From a checkpoint of a small multi-label image tagger: 2.21M parameters.
Rows from block 4, named by matrix and row number. Each number is 200 + 40 x the weight over the matrix's rms, rounded and kept within 0 to 999. All counts start at 0.
# convs1: 3x3 conv (model.blocks.4.convs.1.weight, 96x96x3x3), inputs 88-95, a 3x3 kernel for each
convs1.0,204,149,199,241,230,204,200,228,241,204,180,221,231,157,222,231,213,214,236,150,197,219,137,208,216,243,259,180,182,166,159,247,195,197,255,203,202,194,203,180,244,186,194,217,215,111,203,202,133,193,182,152,207,204,201,267,231,176,215,169,205,252,204,194,185,186,206,178,192,220,275,199
convs1.1,198,165,228,218,267,230,212,290,239,263,172,203,231,188,238,224,184,218,226,232,199,164,236,187,198,290,200,206,220,234,220,181,174,232,209,237,148,151,236,245,195,188,226,180,198,212,196,185,202,175,186,250,177,201,204,184,151,203,212,195,156,188,196,252,176,194,234,159,210,272,214,230
convs1.2,234,217,207,179,203,205,121,108,203,221,223,242,128,166,239,134,125,198,200,186,209,201,231,253,151,171,225,252,232,182,171,199,151,206,217,222,155,200,229,195,221,259,205,178,209,160,149,147,237,208,180,231,193,192,209,130,152,232,154,80,231,146,141,241,141,201,261,209,154,257,258,236
convs1.3,142,139,231,187,158,188,236,148,146,191,202,174,217,211,151,234,222,163,125,117,241,187,163,170,212,215,178,178,249,259,141,198,216,112,194,214,241,150,157,222,155,143,210,125,138,247,195,226,234,213,212,204,240,259,191,215,243,123,174,256,119,196,229,189,156,201,123,238,235,108,224,240
convs1.4,254,229,210,213,169,183,187,168,149,223,176,169,187,183,169,199,183,195,170,185,173,208,181,176,205,156,141,198,187,148,198,213,209,188,189,185,231,244,250,231,181,227,152,146,193,212,252,243,220,198,232,231,147,197,156,158,178,227,229,199,189,222,178,189,145,127,156,255,187,43,97,142
convs1.5,226,230,203,231,196,199,126,162,221,250,217,243,177,192,195,156,137,197,208,159,189,201,213,236,110,145,205,185,225,221,215,214,210,172,233,198,228,234,204,173,224,205,141,183,179,206,186,206,176,178,236,138,206,195,193,206,199,178,170,176,247,219,213,202,168,203,211,215,195,211,217,195
convs1.6,212,190,182,202,230,157,217,232,229,212,181,204,216,166,194,219,172,171,262,244,188,245,218,58,239,175,98,203,214,232,208,269,227,195,239,251,148,173,220,185,202,155,178,150,217,195,246,226,205,257,217,215,260,261,216,217,197,165,171,216,206,193,196,200,166,216,146,203,246,169,208,219
convs1.7,170,207,200,206,251,220,154,196,210,211,216,189,201,165,219,207,174,215,156,183,198,129,194,236,149,226,255,225,234,234,170,188,174,180,189,179,192,136,88,204,252,119,164,141,101,154,111,167,164,184,193,213,223,223,231,214,246,210,210,283,226,150,203,207,229,223,242,172,218,208,163,198
convs1.8,217,169,166,208,201,186,198,168,209,175,193,181,189,238,183,206,182,230,194,172,197,212,206,260,206,173,198,211,223,217,185,168,135,142,139,144,203,129,191,211,139,193,206,244,203,249,253,289,215,181,268,216,196,169,217,260,266,237,251,264,274,298,273,74,125,67,120,188,63,110,145,132
convs1.9,235,231,293,221,155,260,163,222,278,188,214,172,221,240,202,200,229,189,215,205,187,178,192,214,269,269,202,228,226,261,254,191,266,218,244,252,222,213,187,232,194,207,193,200,178,154,150,160,212,194,194,156,223,115,156,189,155,154,232,216,193,205,229,155,125,200,256,185,284,257,216,257
convs1.10,175,198,217,134,161,225,203,201,261,167,163,203,190,149,245,215,160,172,153,173,195,103,220,299,158,186,269,218,222,225,154,183,190,177,198,211,254,220,202,257,167,160,276,178,157,169,103,193,233,243,234,187,153,198,246,257,275,194,211,242,212,168,226,197,251,199,239,219,243,216,216,194
convs1.11,250,156,143,290,182,142,270,165,158,249,238,209,271,162,168,260,191,201,188,130,180,259,203,241,259,220,211,185,209,279,227,225,209,197,190,193,202,199,157,226,203,166,197,175,156,197,184,167,208,208,216,215,198,219,164,151,259,71,98,245,142,118,242,176,160,241,143,169,246,227,238,265
convs1.12,211,205,211,144,105,144,239,207,204,185,162,157,193,217,215,184,224,219,185,262,169,208,209,161,189,154,139,215,190,205,257,221,270,224,175,182,202,199,184,147,140,127,180,138,160,227,288,250,177,188,208,202,156,144,232,196,200,214,190,186,224,252,234,164,132,168,214,202,260,202,217,249
convs1.13,217,177,233,238,136,176,241,188,220,202,225,218,218,193,162,197,163,190,146,105,165,225,195,224,209,261,285,99,125,144,151,226,142,105,126,100,245,254,257,152,146,198,202,184,204,190,116,136,208,248,147,202,236,232,187,190,223,147,193,217,172,144,180,201,176,222,196,178,193,199,165,194
convs1.14,229,211,252,243,197,216,221,189,214,248,189,239,235,193,158,202,206,197,228,231,249,189,144,181,161,187,239,224,215,189,200,132,231,132,188,242,286,247,228,254,249,187,197,157,123,184,163,186,194,177,165,272,195,191,212,184,173,184,147,179,136,189,267,217,170,194,170,216,227,235,230,240
convs1.15,240,259,252,225,253,203,202,141,182,254,243,220,231,202,164,187,122,173,193,211,214,150,209,187,93,111,134,189,120,176,170,200,235,217,237,257,227,255,177,208,192,141,181,153,237,137,155,200,226,227,268,247,269,266,282,244,248,201,137,196,152,217,188,188,160,190,200,190,138,239,219,211
convs1.16,192,200,243,191,127,157,236,166,187,197,150,160,154,123,161,140,81,130,189,246,181,265,216,165,231,123,121,220,217,210,223,259,223,193,142,172,204,208,222,187,183,172,131,138,165,244,256,238,244,165,200,194,168,192,227,228,200,174,213,191,197,233,175,139,112,183,172,164,202,170,157,171
convs1.17,121,116,144,115,185,195,182,208,208,184,166,193,163,115,240,279,220,242,197,215,250,196,196,204,240,261,277,254,244,176,209,292,225,194,231,198,160,136,156,177,223,236,166,156,231,208,288,196,243,246,176,222,241,237,261,274,194,248,255,158,205,168,133,213,199,120,192,171,199,178,168,188
convs1.18,172,221,176,250,261,252,260,282,272,176,216,171,196,197,172,173,163,161,163,207,182,164,186,231,184,208,242,118,143,118,163,236,171,183,160,148,206,153,171,207,227,185,192,220,175,222,110,107,167,144,58,195,120,172,195,201,251,191,187,213,194,179,205,185,180,204,197,184,203,188,161,180
convs1.19,176,173,126,144,134,131,142,197,177,255,230,233,227,175,199,199,173,202,213,182,141,232,216,213,181,218,180,167,218,202,147,204,154,157,204,205,137,115,134,130,205,171,214,219,182,124,95,107,202,211,181,131,154,124,170,236,187,180,179,157,187,164,209,208,271,197,194,234,181,201,284,253
convs1.20,253,250,235,195,179,191,205,171,212,250,261,249,213,248,211,246,257,182,185,166,188,188,166,153,249,237,238,235,245,214,184,233,153,125,146,83,206,279,240,205,222,229,169,205,242,228,232,232,216,249,189,221,237,200,143,154,182,160,215,213,178,205,183,206,177,125,196,201,184,111,153,158
convs1.21,228,126,213,281,178,184,229,193,178,210,154,200,211,167,211,207,232,226,234,158,144,213,196,202,221,200,177,250,262,220,227,199,222,209,149,168,211,139,172,188,191,154,149,221,160,233,234,193,204,183,250,236,201,228,192,184,178,185,268,223,160,228,221,158,209,234,184,158,222,216,150,159
convs1.22,97,116,130,88,170,197,123,187,236,193,132,191,208,120,240,213,241,274,168,157,168,182,211,242,127,229,287,302,202,195,223,180,154,252,121,121,173,198,160,194,237,199,191,227,151,152,210,228,171,272,199,181,233,206,240,223,221,209,195,210,183,171,189,196,230,184,229,178,215,215,178,200
convs1.23,206,216,223,207,159,186,199,149,201,157,169,180,196,260,201,179,191,177,193,150,177,164,226,242,139,196,216,122,103,125,163,166,170,188,100,141,186,223,208,224,168,202,191,191,178,210,201,222,171,207,227,158,163,175,155,215,183,225,251,180,184,155,139,158,179,163,177,192,155,210,210,219
convs1.24,172,221,211,189,193,213,224,244,269,157,193,166,140,205,157,117,85,112,143,144,166,188,209,234,225,206,274,194,180,139,160,188,167,249,184,195,164,185,209,134,180,159,208,202,174,175,119,144,104,156,97,198,116,155,218,219,165,176,264,194,190,164,175,184,207,241,173,160,176,180,148,182
convs1.25,271,235,251,195,226,214,209,195,151,227,250,272,230,246,223,236,194,225,237,223,252,194,171,148,216,87,48,167,163,175,202,192,191,247,289,264,205,238,176,181,181,180,159,231,194,207,145,190,193,218,219,168,158,214,136,115,157,220,197,234,225,261,291,247,235,234,200,236,240,199,251,283
convs1.26,185,141,162,170,167,178,180,199,205,229,204,233,173,180,160,214,197,159,180,189,244,216,234,218,259,200,199,129,162,139,154,199,160,138,190,168,272,233,232,221,244,223,217,223,236,240,223,250,197,215,153,258,222,235,221,258,219,155,186,226,160,200,213,142,191,165,198,218,189,185,221,190
convs1.27,96,134,128,169,237,245,186,199,222,141,157,212,220,189,218,227,229,202,205,237,220,196,191,243,214,210,230,246,208,204,245,210,216,237,209,223,121,135,168,220,224,285,222,248,258,185,185,207,89,103,175,178,219,221,166,212,215,215,178,194,189,153,166,249,256,231,201,208,199,207,190,231
convs1.28,164,238,200,200,251,196,148,155,240,175,231,118,174,197,154,173,166,190,141,173,249,149,224,226,219,267,198,151,183,229,232,206,214,222,180,176,169,227,191,218,253,152,143,156,150,192,78,164,166,194,204,163,238,199,247,188,201,228,162,228,228,169,189,229,181,204,199,128,205,257,218,229
convs1.29,114,146,105,176,253,205,170,203,206,213,246,234,237,166,224,214,218,230,140,120,124,172,233,242,151,213,200,208,123,153,231,217,182,150,117,98,123,84,140,190,214,159,209,208,120,227,166,193,205,284,191,155,157,170,228,199,206,213,200,229,162,136,164,170,212,223,243,178,221,191,175,203
convs1.30,232,206,222,224,229,191,190,178,230,190,241,213,187,170,178,168,189,146,154,232,248,164,262,290,156,218,272,209,202,202,231,263,268,212,235,242,195,150,139,221,175,129,248,207,176,212,189,178,238,233,250,250,238,292,229,202,124,168,210,205,223,251,238,132,147,119,218,214,206,191,233,188
convs1.31,187,218,226,191,208,217,140,168,198,198,123,131,209,166,236,224,229,232,266,201,124,202,190,216,182,207,276,177,120,134,186,149,164,192,142,163,167,253,234,212,243,248,194,216,192,166,235,170,121,223,144,123,215,118,178,181,124,199,229,249,173,182,232,180,140,214,216,211,244,251,246,246
convs1.32,199,195,218,184,226,203,164,204,194,189,178,218,200,211,286,204,206,267,177,223,241,194,217,250,146,146,237,220,198,194,248,206,146,265,283,203,220,225,231,169,191,228,162,222,217,130,194,151,176,188,163,164,184,202,217,172,174,258,219,164,245,213,228,143,103,126,235,223,199,248,236,191
convs1.33,233,190,258,177,189,275,231,174,225,189,209,200,211,265,191,136,215,175,224,201,219,241,234,247,205,188,189,213,177,198,209,195,185,238,210,241,214,183,246,233,238,239,198,145,229,226,247,184,253,230,233,251,202,217,231,225,244,233,186,192,235,235,211,244,242,290,164,204,191,129,153,166
convs1.34,144,196,139,205,180,182,187,223,260,210,207,191,173,186,212,171,156,194,208,204,182,186,211,220,226,261,220,145,201,203,175,214,203,182,210,222,156,155,83,167,206,90,176,129,86,187,163,151,154,233,102,156,184,103,174,192,164,194,229,240,158,169,239,164,117,133,166,128,174,155,179,204
convs1.35,183,187,195,164,241,173,182,184,175,176,161,214,154,182,217,193,221,245,216,166,117,160,99,167,148,146,140,264,255,275,159,160,150,150,132,111,192,208,175,232,221,198,162,169,164,170,151,199,160,151,209,192,150,189,191,270,261,178,229,231,193,218,242,170,183,179,177,215,189,207,211,189
convs1.36,210,208,234,197,173,194,204,197,241,199,181,211,191,171,203,220,160,215,177,110,157,158,196,279,158,252,290,207,200,246,175,211,193,196,206,228,203,202,179,194,223,160,233,202,204,117,60,101,147,159,105,218,233,207,161,194,208,130,227,206,151,148,191,169,178,151,199,177,166,170,117,131
convs1.37,133,168,197,120,188,172,190,195,173,172,242,194,182,240,163,168,209,206,225,186,206,235,232,214,207,245,273,260,258,192,240,171,230,186,246,282,188,156,219,107,188,215,207,187,156,234,229,142,184,167,204,163,185,251,198,205,184,229,210,166,127,230,225,246,218,154,208,199,176,163,175,122
convs1.38,122,113,89,106,75,61,108,88,121,157,109,111,135,172,122,109,62,111,249,232,192,267,267,183,207,195,141,158,220,210,217,247,228,221,206,181,168,191,200,143,246,166,141,128,174,236,232,226,199,183,210,174,183,176,224,271,226,183,184,207,208,198,176,106,135,138,186,237,221,152,213,203
convs1.39,191,211,219,174,218,198,137,205,201,208,224,231,193,187,223,234,224,228,194,216,202,211,230,184,201,234,178,186,174,181,174,139,161,165,165,151,191,190,214,188,246,219,118,155,168,284,258,267,241,244,261,134,158,140,225,185,197,191,150,216,251,224,206,229,209,249,217,155,220,251,229,259
convs1.40,218,246,235,215,238,235,222,212,219,262,258,246,218,199,165,189,158,131,162,165,158,178,203,206,237,238,215,221,258,251,230,235,231,181,205,172,192,205,195,172,171,213,185,216,226,223,203,242,188,200,201,186,196,161,114,130,131,164,153,157,174,195,230,241,233,247,219,224,224,193,182,200
convs1.41,242,283,257,187,193,224,235,242,225,164,137,102,152,175,121,165,165,138,170,235,147,239,228,167,247,188,167,229,212,206,209,177,199,218,193,149,238,220,217,213,240,235,198,214,209,188,232,198,215,239,209,214,202,180,220,209,145,250,254,198,244,277,238,212,194,225,208,188,210,254,213,250
convs1.42,230,229,238,164,146,171,239,195,171,182,253,213,150,223,147,165,100,111,221,244,205,239,208,144,217,170,124,196,191,177,225,226,231,139,166,145,196,189,196,156,134,189,206,216,234,196,242,258,194,225,248,206,230,198,181,158,92,204,163,121,241,272,216,124,173,155,77,123,131,181,218,171
convs1.43,177,200,207,219,258,285,153,177,234,154,169,161,225,231,232,183,208,204,171,181,173,145,222,209,197,227,225,262,240,293,274,215,250,232,169,222,188,225,237,213,240,193,188,163,115,260,275,280,203,220,222,231,237,245,166,213,193,162,160,157,183,127,133,249,215,251,216,171,198,190,193,222
convs1.44,184,198,171,168,184,140,157,170,207,165,191,160,180,189,145,165,162,179,195,166,215,185,195,250,196,238,276,137,95,135,108,193,174,91,116,84,211,185,190,205,219,166,222,210,151,199,136,185,192,235,249,189,228,209,223,221,258,190,206,241,141,186,227,120,105,122,164,221,200,180,210,229
convs1.45,241,230,209,159,150,212,166,174,243,229,193,203,148,195,166,186,162,154,181,239,236,139,182,167,148,151,173,175,187,170,182,147,110,161,186,207,247,191,217,184,169,192,192,223,228,211,245,294,187,139,186,231,213,180,162,180,209,218,230,209,174,152,158,210,233,197,222,200,213,261,266,228
convs1.46,200,213,162,198,214,217,213,144,215,208,198,225,192,202,151,130,192,218,175,134,167,178,181,192,205,199,221,204,167,149,229,213,196,176,174,199,178,256,233,184,237,280,201,92,248,169,222,196,171,185,226,297,181,238,218,157,190,191,184,142,179,217,170,211,205,256,152,174,176,160,133,163
convs1.47,211,199,178,167,217,244,251,237,233,118,157,175,179,210,186,149,131,201,190,237,211,212,170,241,129,209,239,189,232,221,214,236,255,207,265,282,213,113,190,182,271,230,196,202,176,202,186,195,141,221,171,136,159,190,201,204,265,231,228,241,266,272,291,208,192,177,231,211,187,210,165,141
convs1.48,172,190,152,162,209,244,161,261,267,201,198,177,190,170,238,209,236,281,247,204,146,160,225,257,157,215,190,204,192,178,195,201,198,189,228,166,168,157,184,249,165,182,276,206,183,130,144,197,256,248,186,215,215,197,179,241,234,147,205,249,133,146,189,199,251,194,300,251,265,267,256,219
convs1.49,265,252,217,250,295,236,149,198,204,290,269,297,249,217,271,229,225,217,201,168,209,179,221,186,223,214,193,193,191,201,186,188,165,160,199,147,216,233,223,167,236,221,157,176,176,159,152,176,195,211,222,266,236,269,210,199,200,239,203,241,217,181,203,213,225,263,215,181,256,224,239,240
convs1.50,185,219,195,206,199,199,231,238,227,207,212,261,154,176,206,203,200,190,211,200,186,200,202,156,207,177,171,223,237,215,207,222,197,234,245,223,222,234,152,167,199,102,171,175,158,113,91,149,147,177,160,208,264,155,163,164,197,261,221,284,270,241,273,187,179,143,175,197,202,231,217,191
convs1.51,214,208,228,208,201,202,151,153,167,167,188,179,231,232,161,237,198,183,179,164,154,213,186,194,257,200,192,233,208,252,243,184,289,227,237,267,185,212,177,187,200,195,165,168,151,219,211,198,217,170,181,208,195,135,167,163,141,224,254,232,233,228,214,189,192,234,234,233,234,230,225,244
convs1.52,162,177,211,237,192,207,236,199,219,193,204,213,239,169,229,243,243,197,202,202,222,224,171,275,182,187,233,235,211,122,179,177,101,162,139,194,179,189,192,205,201,245,228,253,178,231,213,229,250,182,218,220,180,198,211,204,173,167,156,101,184,160,92,219,274,239,235,207,219,228,208,246
convs1.53,264,207,154,199,196,145,213,174,205,201,222,224,219,224,206,223,208,215,240,174,187,230,224,248,167,236,234,184,162,156,156,205,197,149,161,165,171,154,207,214,183,183,246,235,187,126,79,95,221,241,178,202,256,207,241,215,243,161,167,157,217,248,271,88,143,99,140,203,155,217,242,226
convs1.54,212,257,287,158,158,155,241,202,227,181,253,220,156,250,149,153,144,163,220,227,225,234,190,160,249,186,173,239,189,148,245,205,222,93,64,132,145,175,206,165,160,214,211,231,254,232,243,254,222,208,251,222,144,158,215,208,129,213,223,155,222,279,195,122,218,192,157,227,169,191,223,203
convs1.55,120,139,158,160,173,157,203,161,227,211,167,204,217,189,212,305,258,310,130,176,185,196,226,273,222,267,314,212,196,192,173,219,175,172,208,148,185,168,146,228,207,197,194,170,154,189,201,183,203,232,223,203,223,250,220,230,240,195,196,214,150,120,150,210,210,210,259,211,217,230,197,193
convs1.56,182,229,200,160,123,192,161,212,221,173,169,198,229,285,235,169,165,167,243,245,230,308,240,208,209,155,126,154,152,177,130,169,185,176,207,203,210,210,175,159,151,168,176,190,161,229,275,226,217,138,233,127,190,191,190,221,183,204,183,134,252,225,247,163,178,194,178,167,201,202,220,225
convs1.57,243,203,218,265,211,203,258,228,247,170,190,154,146,173,138,172,147,150,206,262,246,233,236,203,229,227,171,208,222,200,175,202,188,182,214,177,159,141,164,193,154,175,129,176,207,151,273,278,145,202,241,172,207,203,233,256,252,223,187,201,200,194,129,88,140,128,128,206,185,130,180,192
convs1.58,239,244,218,200,220,206,193,174,198,194,212,219,152,230,184,114,123,124,238,235,194,214,245,238,210,202,213,183,186,197,162,176,183,191,192,203,160,149,213,181,221,191,207,217,184,135,194,193,220,189,198,250,206,194,182,154,185,154,176,205,234,246,283,153,148,176,180,173,185,261,237,221
convs1.59,201,232,192,160,231,155,167,179,187,150,186,181,181,148,186,171,158,201,208,102,160,204,197,234,178,253,268,188,112,167,161,197,114,136,130,72,197,213,212,175,184,225,218,248,191,220,169,177,204,200,199,219,266,241,209,216,218,202,221,220,115,129,149,126,175,149,241,173,177,155,131,161
convs1.60,182,261,173,187,163,158,177,224,225,215,175,172,185,181,156,159,138,164,180,203,142,237,253,150,157,165,117,185,152,172,236,223,295,240,241,249,211,240,183,214,193,169,200,212,213,187,206,228,219,208,273,166,154,198,190,187,136,244,241,129,198,202,115,188,143,158,141,188,166,114,199,211
convs1.61,177,100,65,201,161,148,214,211,235,237,193,204,183,124,232,226,233,245,197,190,171,183,223,259,223,259,304,241,186,152,188,214,228,139,132,168,173,181,151,206,217,164,222,195,156,223,253,266,230,201,259,280,236,243,235,239,264,191,222,268,89,118,128,182,209,197,249,193,210,182,195,212
convs1.62,255,241,232,208,193,143,199,190,153,213,256,216,169,273,173,175,189,151,165,215,180,178,168,129,202,190,169,177,190,170,180,189,159,135,94,134,230,197,223,170,88,146,190,192,199,253,290,268,209,181,260,206,214,252,187,223,190,267,227,196,241,241,181,133,157,111,42,150,89,158,178,102
convs1.63,188,183,173,203,244,217,239,227,304,187,179,139,211,188,106,166,108,119,255,173,152,197,220,234,182,231,288,197,221,204,200,165,173,220,194,213,163,193,217,198,193,184,294,223,224,277,272,226,228,175,249,234,195,233,234,258,223,141,177,238,133,169,269,202,212,227,230,187,197,241,150,177
convs1.64,185,171,294,154,247,233,191,183,242,123,199,225,110,210,232,163,210,272,210,144,191,189,120,226,192,136,180,244,241,256,172,197,223,187,194,188,153,184,266,185,228,242,212,209,215,209,176,239,228,154,234,219,132,184,224,237,218,193,174,151,196,185,177,197,242,196,164,223,195,195,160,209
convs1.65,193,210,213,204,166,203,217,206,239,218,213,233,194,148,162,236,134,151,179,149,163,224,226,256,179,159,226,244,235,227,190,181,241,218,222,252,276,257,249,303,226,198,307,256,235,223,186,224,249,205,184,255,236,213,159,168,211,211,194,193,134,197,240,196,194,161,161,186,160,203,236,178
convs1.66,189,149,169,183,93,143,211,99,159,213,215,223,115,231,159,135,128,133,224,195,195,230,219,209,171,151,147,145,146,134,196,185,138,186,209,146,216,235,284,202,244,251,222,145,200,216,216,211,225,202,190,217,224,196,193,239,199,211,194,198,188,202,163,183,194,197,191,208,210,180,222,191
convs1.67,209,193,202,188,174,203,181,177,237,275,231,279,236,196,248,238,230,254,235,240,199,191,231,253,222,224,243,235,204,233,182,175,207,228,244,199,200,249,262,185,180,252,176,228,237,233,293,266,199,211,215,202,215,194,220,205,95,168,182,133,170,159,148,267,177,241,238,213,226,228,255,254
convs1.68,192,196,218,216,197,210,189,191,245,226,221,258,238,165,266,250,218,269,249,238,257,164,180,232,175,224,254,221,194,173,206,179,168,232,240,209,223,192,180,158,211,157,181,193,200,218,182,202,149,196,123,184,142,141,233,233,212,183,251,254,147,142,233,142,191,202,230,173,213,245,240,216
convs1.69,271,273,271,182,177,212,210,238,243,105,168,122,159,185,161,160,234,181,155,180,174,200,203,205,211,204,189,233,236,253,224,211,228,218,191,191,184,182,162,218,219,187,210,206,200,160,197,156,165,184,163,197,195,184,174,198,193,182,182,219,183,213,215,216,204,192,249,252,245,299,276,283
convs1.70,146,117,171,196,229,230,233,242,225,174,100,234,212,144,264,258,220,249,270,201,226,233,167,228,230,192,204,206,252,228,177,220,246,235,289,285,114,160,229,151,205,231,201,245,195,246,280,260,197,168,192,193,177,186,212,249,207,210,203,176,171,176,153,217,205,210,210,199,190,206,209,190
convs1.71,237,139,96,272,220,153,275,216,241,203,104,103,248,170,187,253,233,256,238,205,236,228,184,236,215,263,229,198,216,207,192,230,243,242,254,285,144,109,147,216,163,135,233,234,200,234,235,262,230,174,209,240,239,171,211,239,190,162,233,180,133,98,102,200,232,230,162,212,211,177,153,155
convs1.72,184,207,206,186,177,162,194,183,128,227,184,202,237,234,213,231,226,233,237,228,206,229,162,180,231,195,196,205,226,201,163,216,226,127,187,173,203,189,156,173,231,200,166,218,174,141,160,152,142,142,100,188,157,139,180,148,226,249,231,248,201,233,226,223,201,159,231,194,202,265,215,246
convs1.73,63,170,226,73,265,280,113,188,219,174,197,249,202,174,247,202,236,224,155,152,164,198,234,269,135,221,243,297,166,147,220,196,176,262,214,174,133,130,200,143,167,259,159,222,226,189,174,184,148,176,216,104,187,243,241,236,154,240,241,146,231,182,159,252,158,135,197,182,180,176,187,173
convs1.74,170,219,226,169,248,211,142,189,146,277,254,222,203,163,215,259,242,242,217,273,189,204,217,205,181,176,195,293,270,288,198,196,216,130,126,94,162,151,187,182,190,233,123,149,190,178,169,181,168,164,180,191,206,233,205,176,257,205,181,186,236,241,205,255,251,224,164,171,164,157,172,155
convs1.75,187,185,178,155,168,169,184,185,246,219,205,230,206,273,238,191,211,243,157,164,148,152,163,248,191,200,220,203,183,231,182,184,203,177,208,187,275,300,210,235,198,189,273,213,211,183,229,210,242,234,251,223,218,199,147,207,204,182,235,223,204,175,195,213,167,178,210,229,183,211,230,214
convs1.76,219,248,247,176,222,120,265,308,251,246,184,151,221,198,194,235,189,121,212,232,201,244,248,211,202,226,137,252,260,247,234,236,219,186,148,173,253,210,222,208,151,107,244,196,228,200,119,139,214,150,134,292,185,164,160,239,233,218,223,228,143,200,265,245,206,207,208,158,172,210,169,152
convs1.77,155,172,223,202,216,199,185,148,201,271,184,252,208,187,226,186,130,201,160,184,279,236,184,233,174,165,206,312,288,262,214,187,201,172,227,170,234,243,155,181,239,156,215,160,211,179,174,172,153,110,182,238,233,130,264,201,232,209,190,228,163,231,209,205,182,190,178,175,154,210,163,184
convs1.78,189,214,164,226,244,200,246,225,230,176,218,195,186,179,188,194,190,199,111,160,169,148,169,243,192,151,172,147,145,140,157,223,181,87,103,101,181,134,132,175,200,168,184,183,161,226,147,235,143,136,163,178,49,159,208,211,265,212,210,226,202,226,242,151,202,196,190,191,203,162,155,163
convs1.79,209,148,220,186,207,209,166,157,243,117,118,164,166,217,227,152,191,196,198,197,159,178,218,201,198,234,210,189,194,216,105,189,143,148,226,213,195,232,259,142,164,207,210,187,227,199,215,245,242,177,199,320,264,217,159,210,217,198,199,248,194,163,258,224,186,207,208,195,195,246,192,176
convs1.80,189,244,211,132,171,173,155,114,187,153,176,179,170,192,191,194,133,182,151,167,178,164,210,224,170,214,228,180,168,215,188,193,241,97,125,165,252,216,209,210,211,172,237,180,174,161,79,149,172,170,183,239,195,188,200,213,253,230,256,224,203,201,215,192,207,235,235,213,202,175,192,138
convs1.81,73,163,118,106,250,149,149,164,147,167,188,193,214,183,188,167,221,218,188,111,111,210,175,197,186,221,213,213,154,223,164,172,159,153,86,133,157,189,187,224,270,273,240,229,217,192,189,193,226,221,248,190,219,232,167,181,181,165,212,223,216,253,256,127,144,173,197,220,203,194,209,215
convs1.82,186,214,217,173,204,168,172,197,255,236,244,253,234,174,226,224,195,245,222,186,224,199,195,205,208,193,217,209,210,203,209,226,161,207,237,197,209,161,199,116,119,195,177,156,221,119,123,157,142,151,200,221,241,161,214,270,246,143,200,163,220,258,179,182,202,138,210,211,112,193,223,93
convs1.83,230,202,236,211,229,225,199,149,233,244,230,237,235,230,247,170,155,243,237,198,232,175,171,165,139,213,220,188,217,235,153,156,224,143,235,208,194,197,186,224,214,185,208,121,171,174,237,195,140,195,190,210,296,247,171,194,200,163,161,171,138,214,184,272,184,226,201,187,235,170,213,230
convs1.84,164,192,222,189,168,231,237,169,167,154,188,211,175,193,200,183,153,142,146,200,134,230,239,181,175,172,105,241,232,259,229,202,267,224,238,264,185,217,209,217,162,227,195,188,197,202,193,132,222,223,266,162,174,197,179,181,216,159,213,201,185,195,95,196,241,232,189,187,208,173,209,201
convs1.85,201,174,208,219,191,227,208,211,195,253,215,249,254,171,203,184,135,160,204,174,166,200,185,190,247,216,199,178,191,203,211,189,204,217,230,170,206,256,214,166,213,217,156,233,195,199,263,276,229,250,177,200,244,155,200,190,178,188,234,207,219,213,242,268,198,237,250,192,227,247,217,204
convs1.86,207,153,172,160,186,197,169,232,229,288,237,269,276,188,285,269,220,281,218,213,220,204,192,229,228,231,231,176,182,202,181,236,186,211,236,187,176,188,205,139,170,176,105,164,186,185,178,207,180,244,161,191,199,216,218,245,218,167,208,227,159,81,158,223,199,220,258,193,227,270,235,220
convs1.87,270,210,271,197,242,235,127,200,217,292,231,217,203,208,207,187,172,200,212,247,213,176,193,229,218,193,184,235,247,274,192,135,177,198,204,188,181,173,230,202,192,241,129,181,184,190,209,213,189,137,242,235,228,228,252,178,183,230,124,157,204,118,149,209,202,257,277,221,236,257,249,228
convs1.88,254,238,262,220,242,178,194,238,242,180,224,212,186,215,188,193,188,178,156,173,176,210,181,159,163,176,166,199,145,161,259,221,244,187,202,194,151,191,181,187,182,177,165,148,207,127,200,153,189,206,228,151,245,240,242,254,275,181,219,212,158,209,166,184,174,200,203,246,198,188,246,229
convs1.89,156,111,166,199,224,214,175,176,223,227,203,229,229,258,206,206,220,198,199,229,201,204,202,208,221,181,160,159,138,201,194,205,234,253,261,288,159,194,163,196,228,187,174,176,178,210,246,229,291,220,249,221,176,228,195,132,181,192,154,181,208,156,237,248,233,246,212,145,208,190,205,221
convs1.90,193,206,236,202,231,252,219,241,256,239,214,235,224,187,235,212,237,232,184,175,183,166,187,237,171,200,233,151,163,196,202,220,214,162,206,192,191,185,158,186,197,120,211,160,130,226,193,223,246,248,241,211,222,217,177,213,276,188,198,246,181,170,242,179,196,229,198,183,199,213,199,196
convs1.91,216,176,202,203,220,167,213,177,209,163,170,202,158,128,193,192,212,214,197,188,218,201,183,238,212,270,260,254,197,195,256,252,221,175,162,186,184,185,238,150,146,231,255,250,240,285,299,221,218,192,182,217,188,163,254,270,211,236,249,205,110,132,156,132,192,147,210,209,230,148,138,127
convs1.92,204,225,205,212,162,143,212,151,176,201,181,157,195,205,192,212,178,204,207,205,155,266,232,141,185,117,59,225,191,212,237,230,257,212,191,233,217,248,255,209,175,254,191,179,219,248,226,225,246,173,238,174,173,150,187,160,148,222,206,122,186,232,175,174,160,149,187,230,215,120,175,203
convs1.93,232,231,210,212,234,213,189,178,179,213,222,194,193,199,157,167,215,167,202,171,197,191,207,229,205,222,189,136,132,103,134,200,87,101,71,75,218,247,167,179,182,158,167,207,206,263,221,265,213,219,230,214,206,172,227,187,254,215,197,279,260,258,319,136,105,106,199,217,214,120,113,136
convs1.94,260,213,217,271,214,170,223,146,96,271,249,261,272,157,173,233,134,176,185,184,243,179,168,280,188,173,219,214,262,281,243,214,218,224,215,206,221,155,108,217,151,105,201,175,153,201,196,204,176,194,235,201,194,198,149,177,163,185,160,208,208,223,263,159,132,171,162,194,158,218,242,193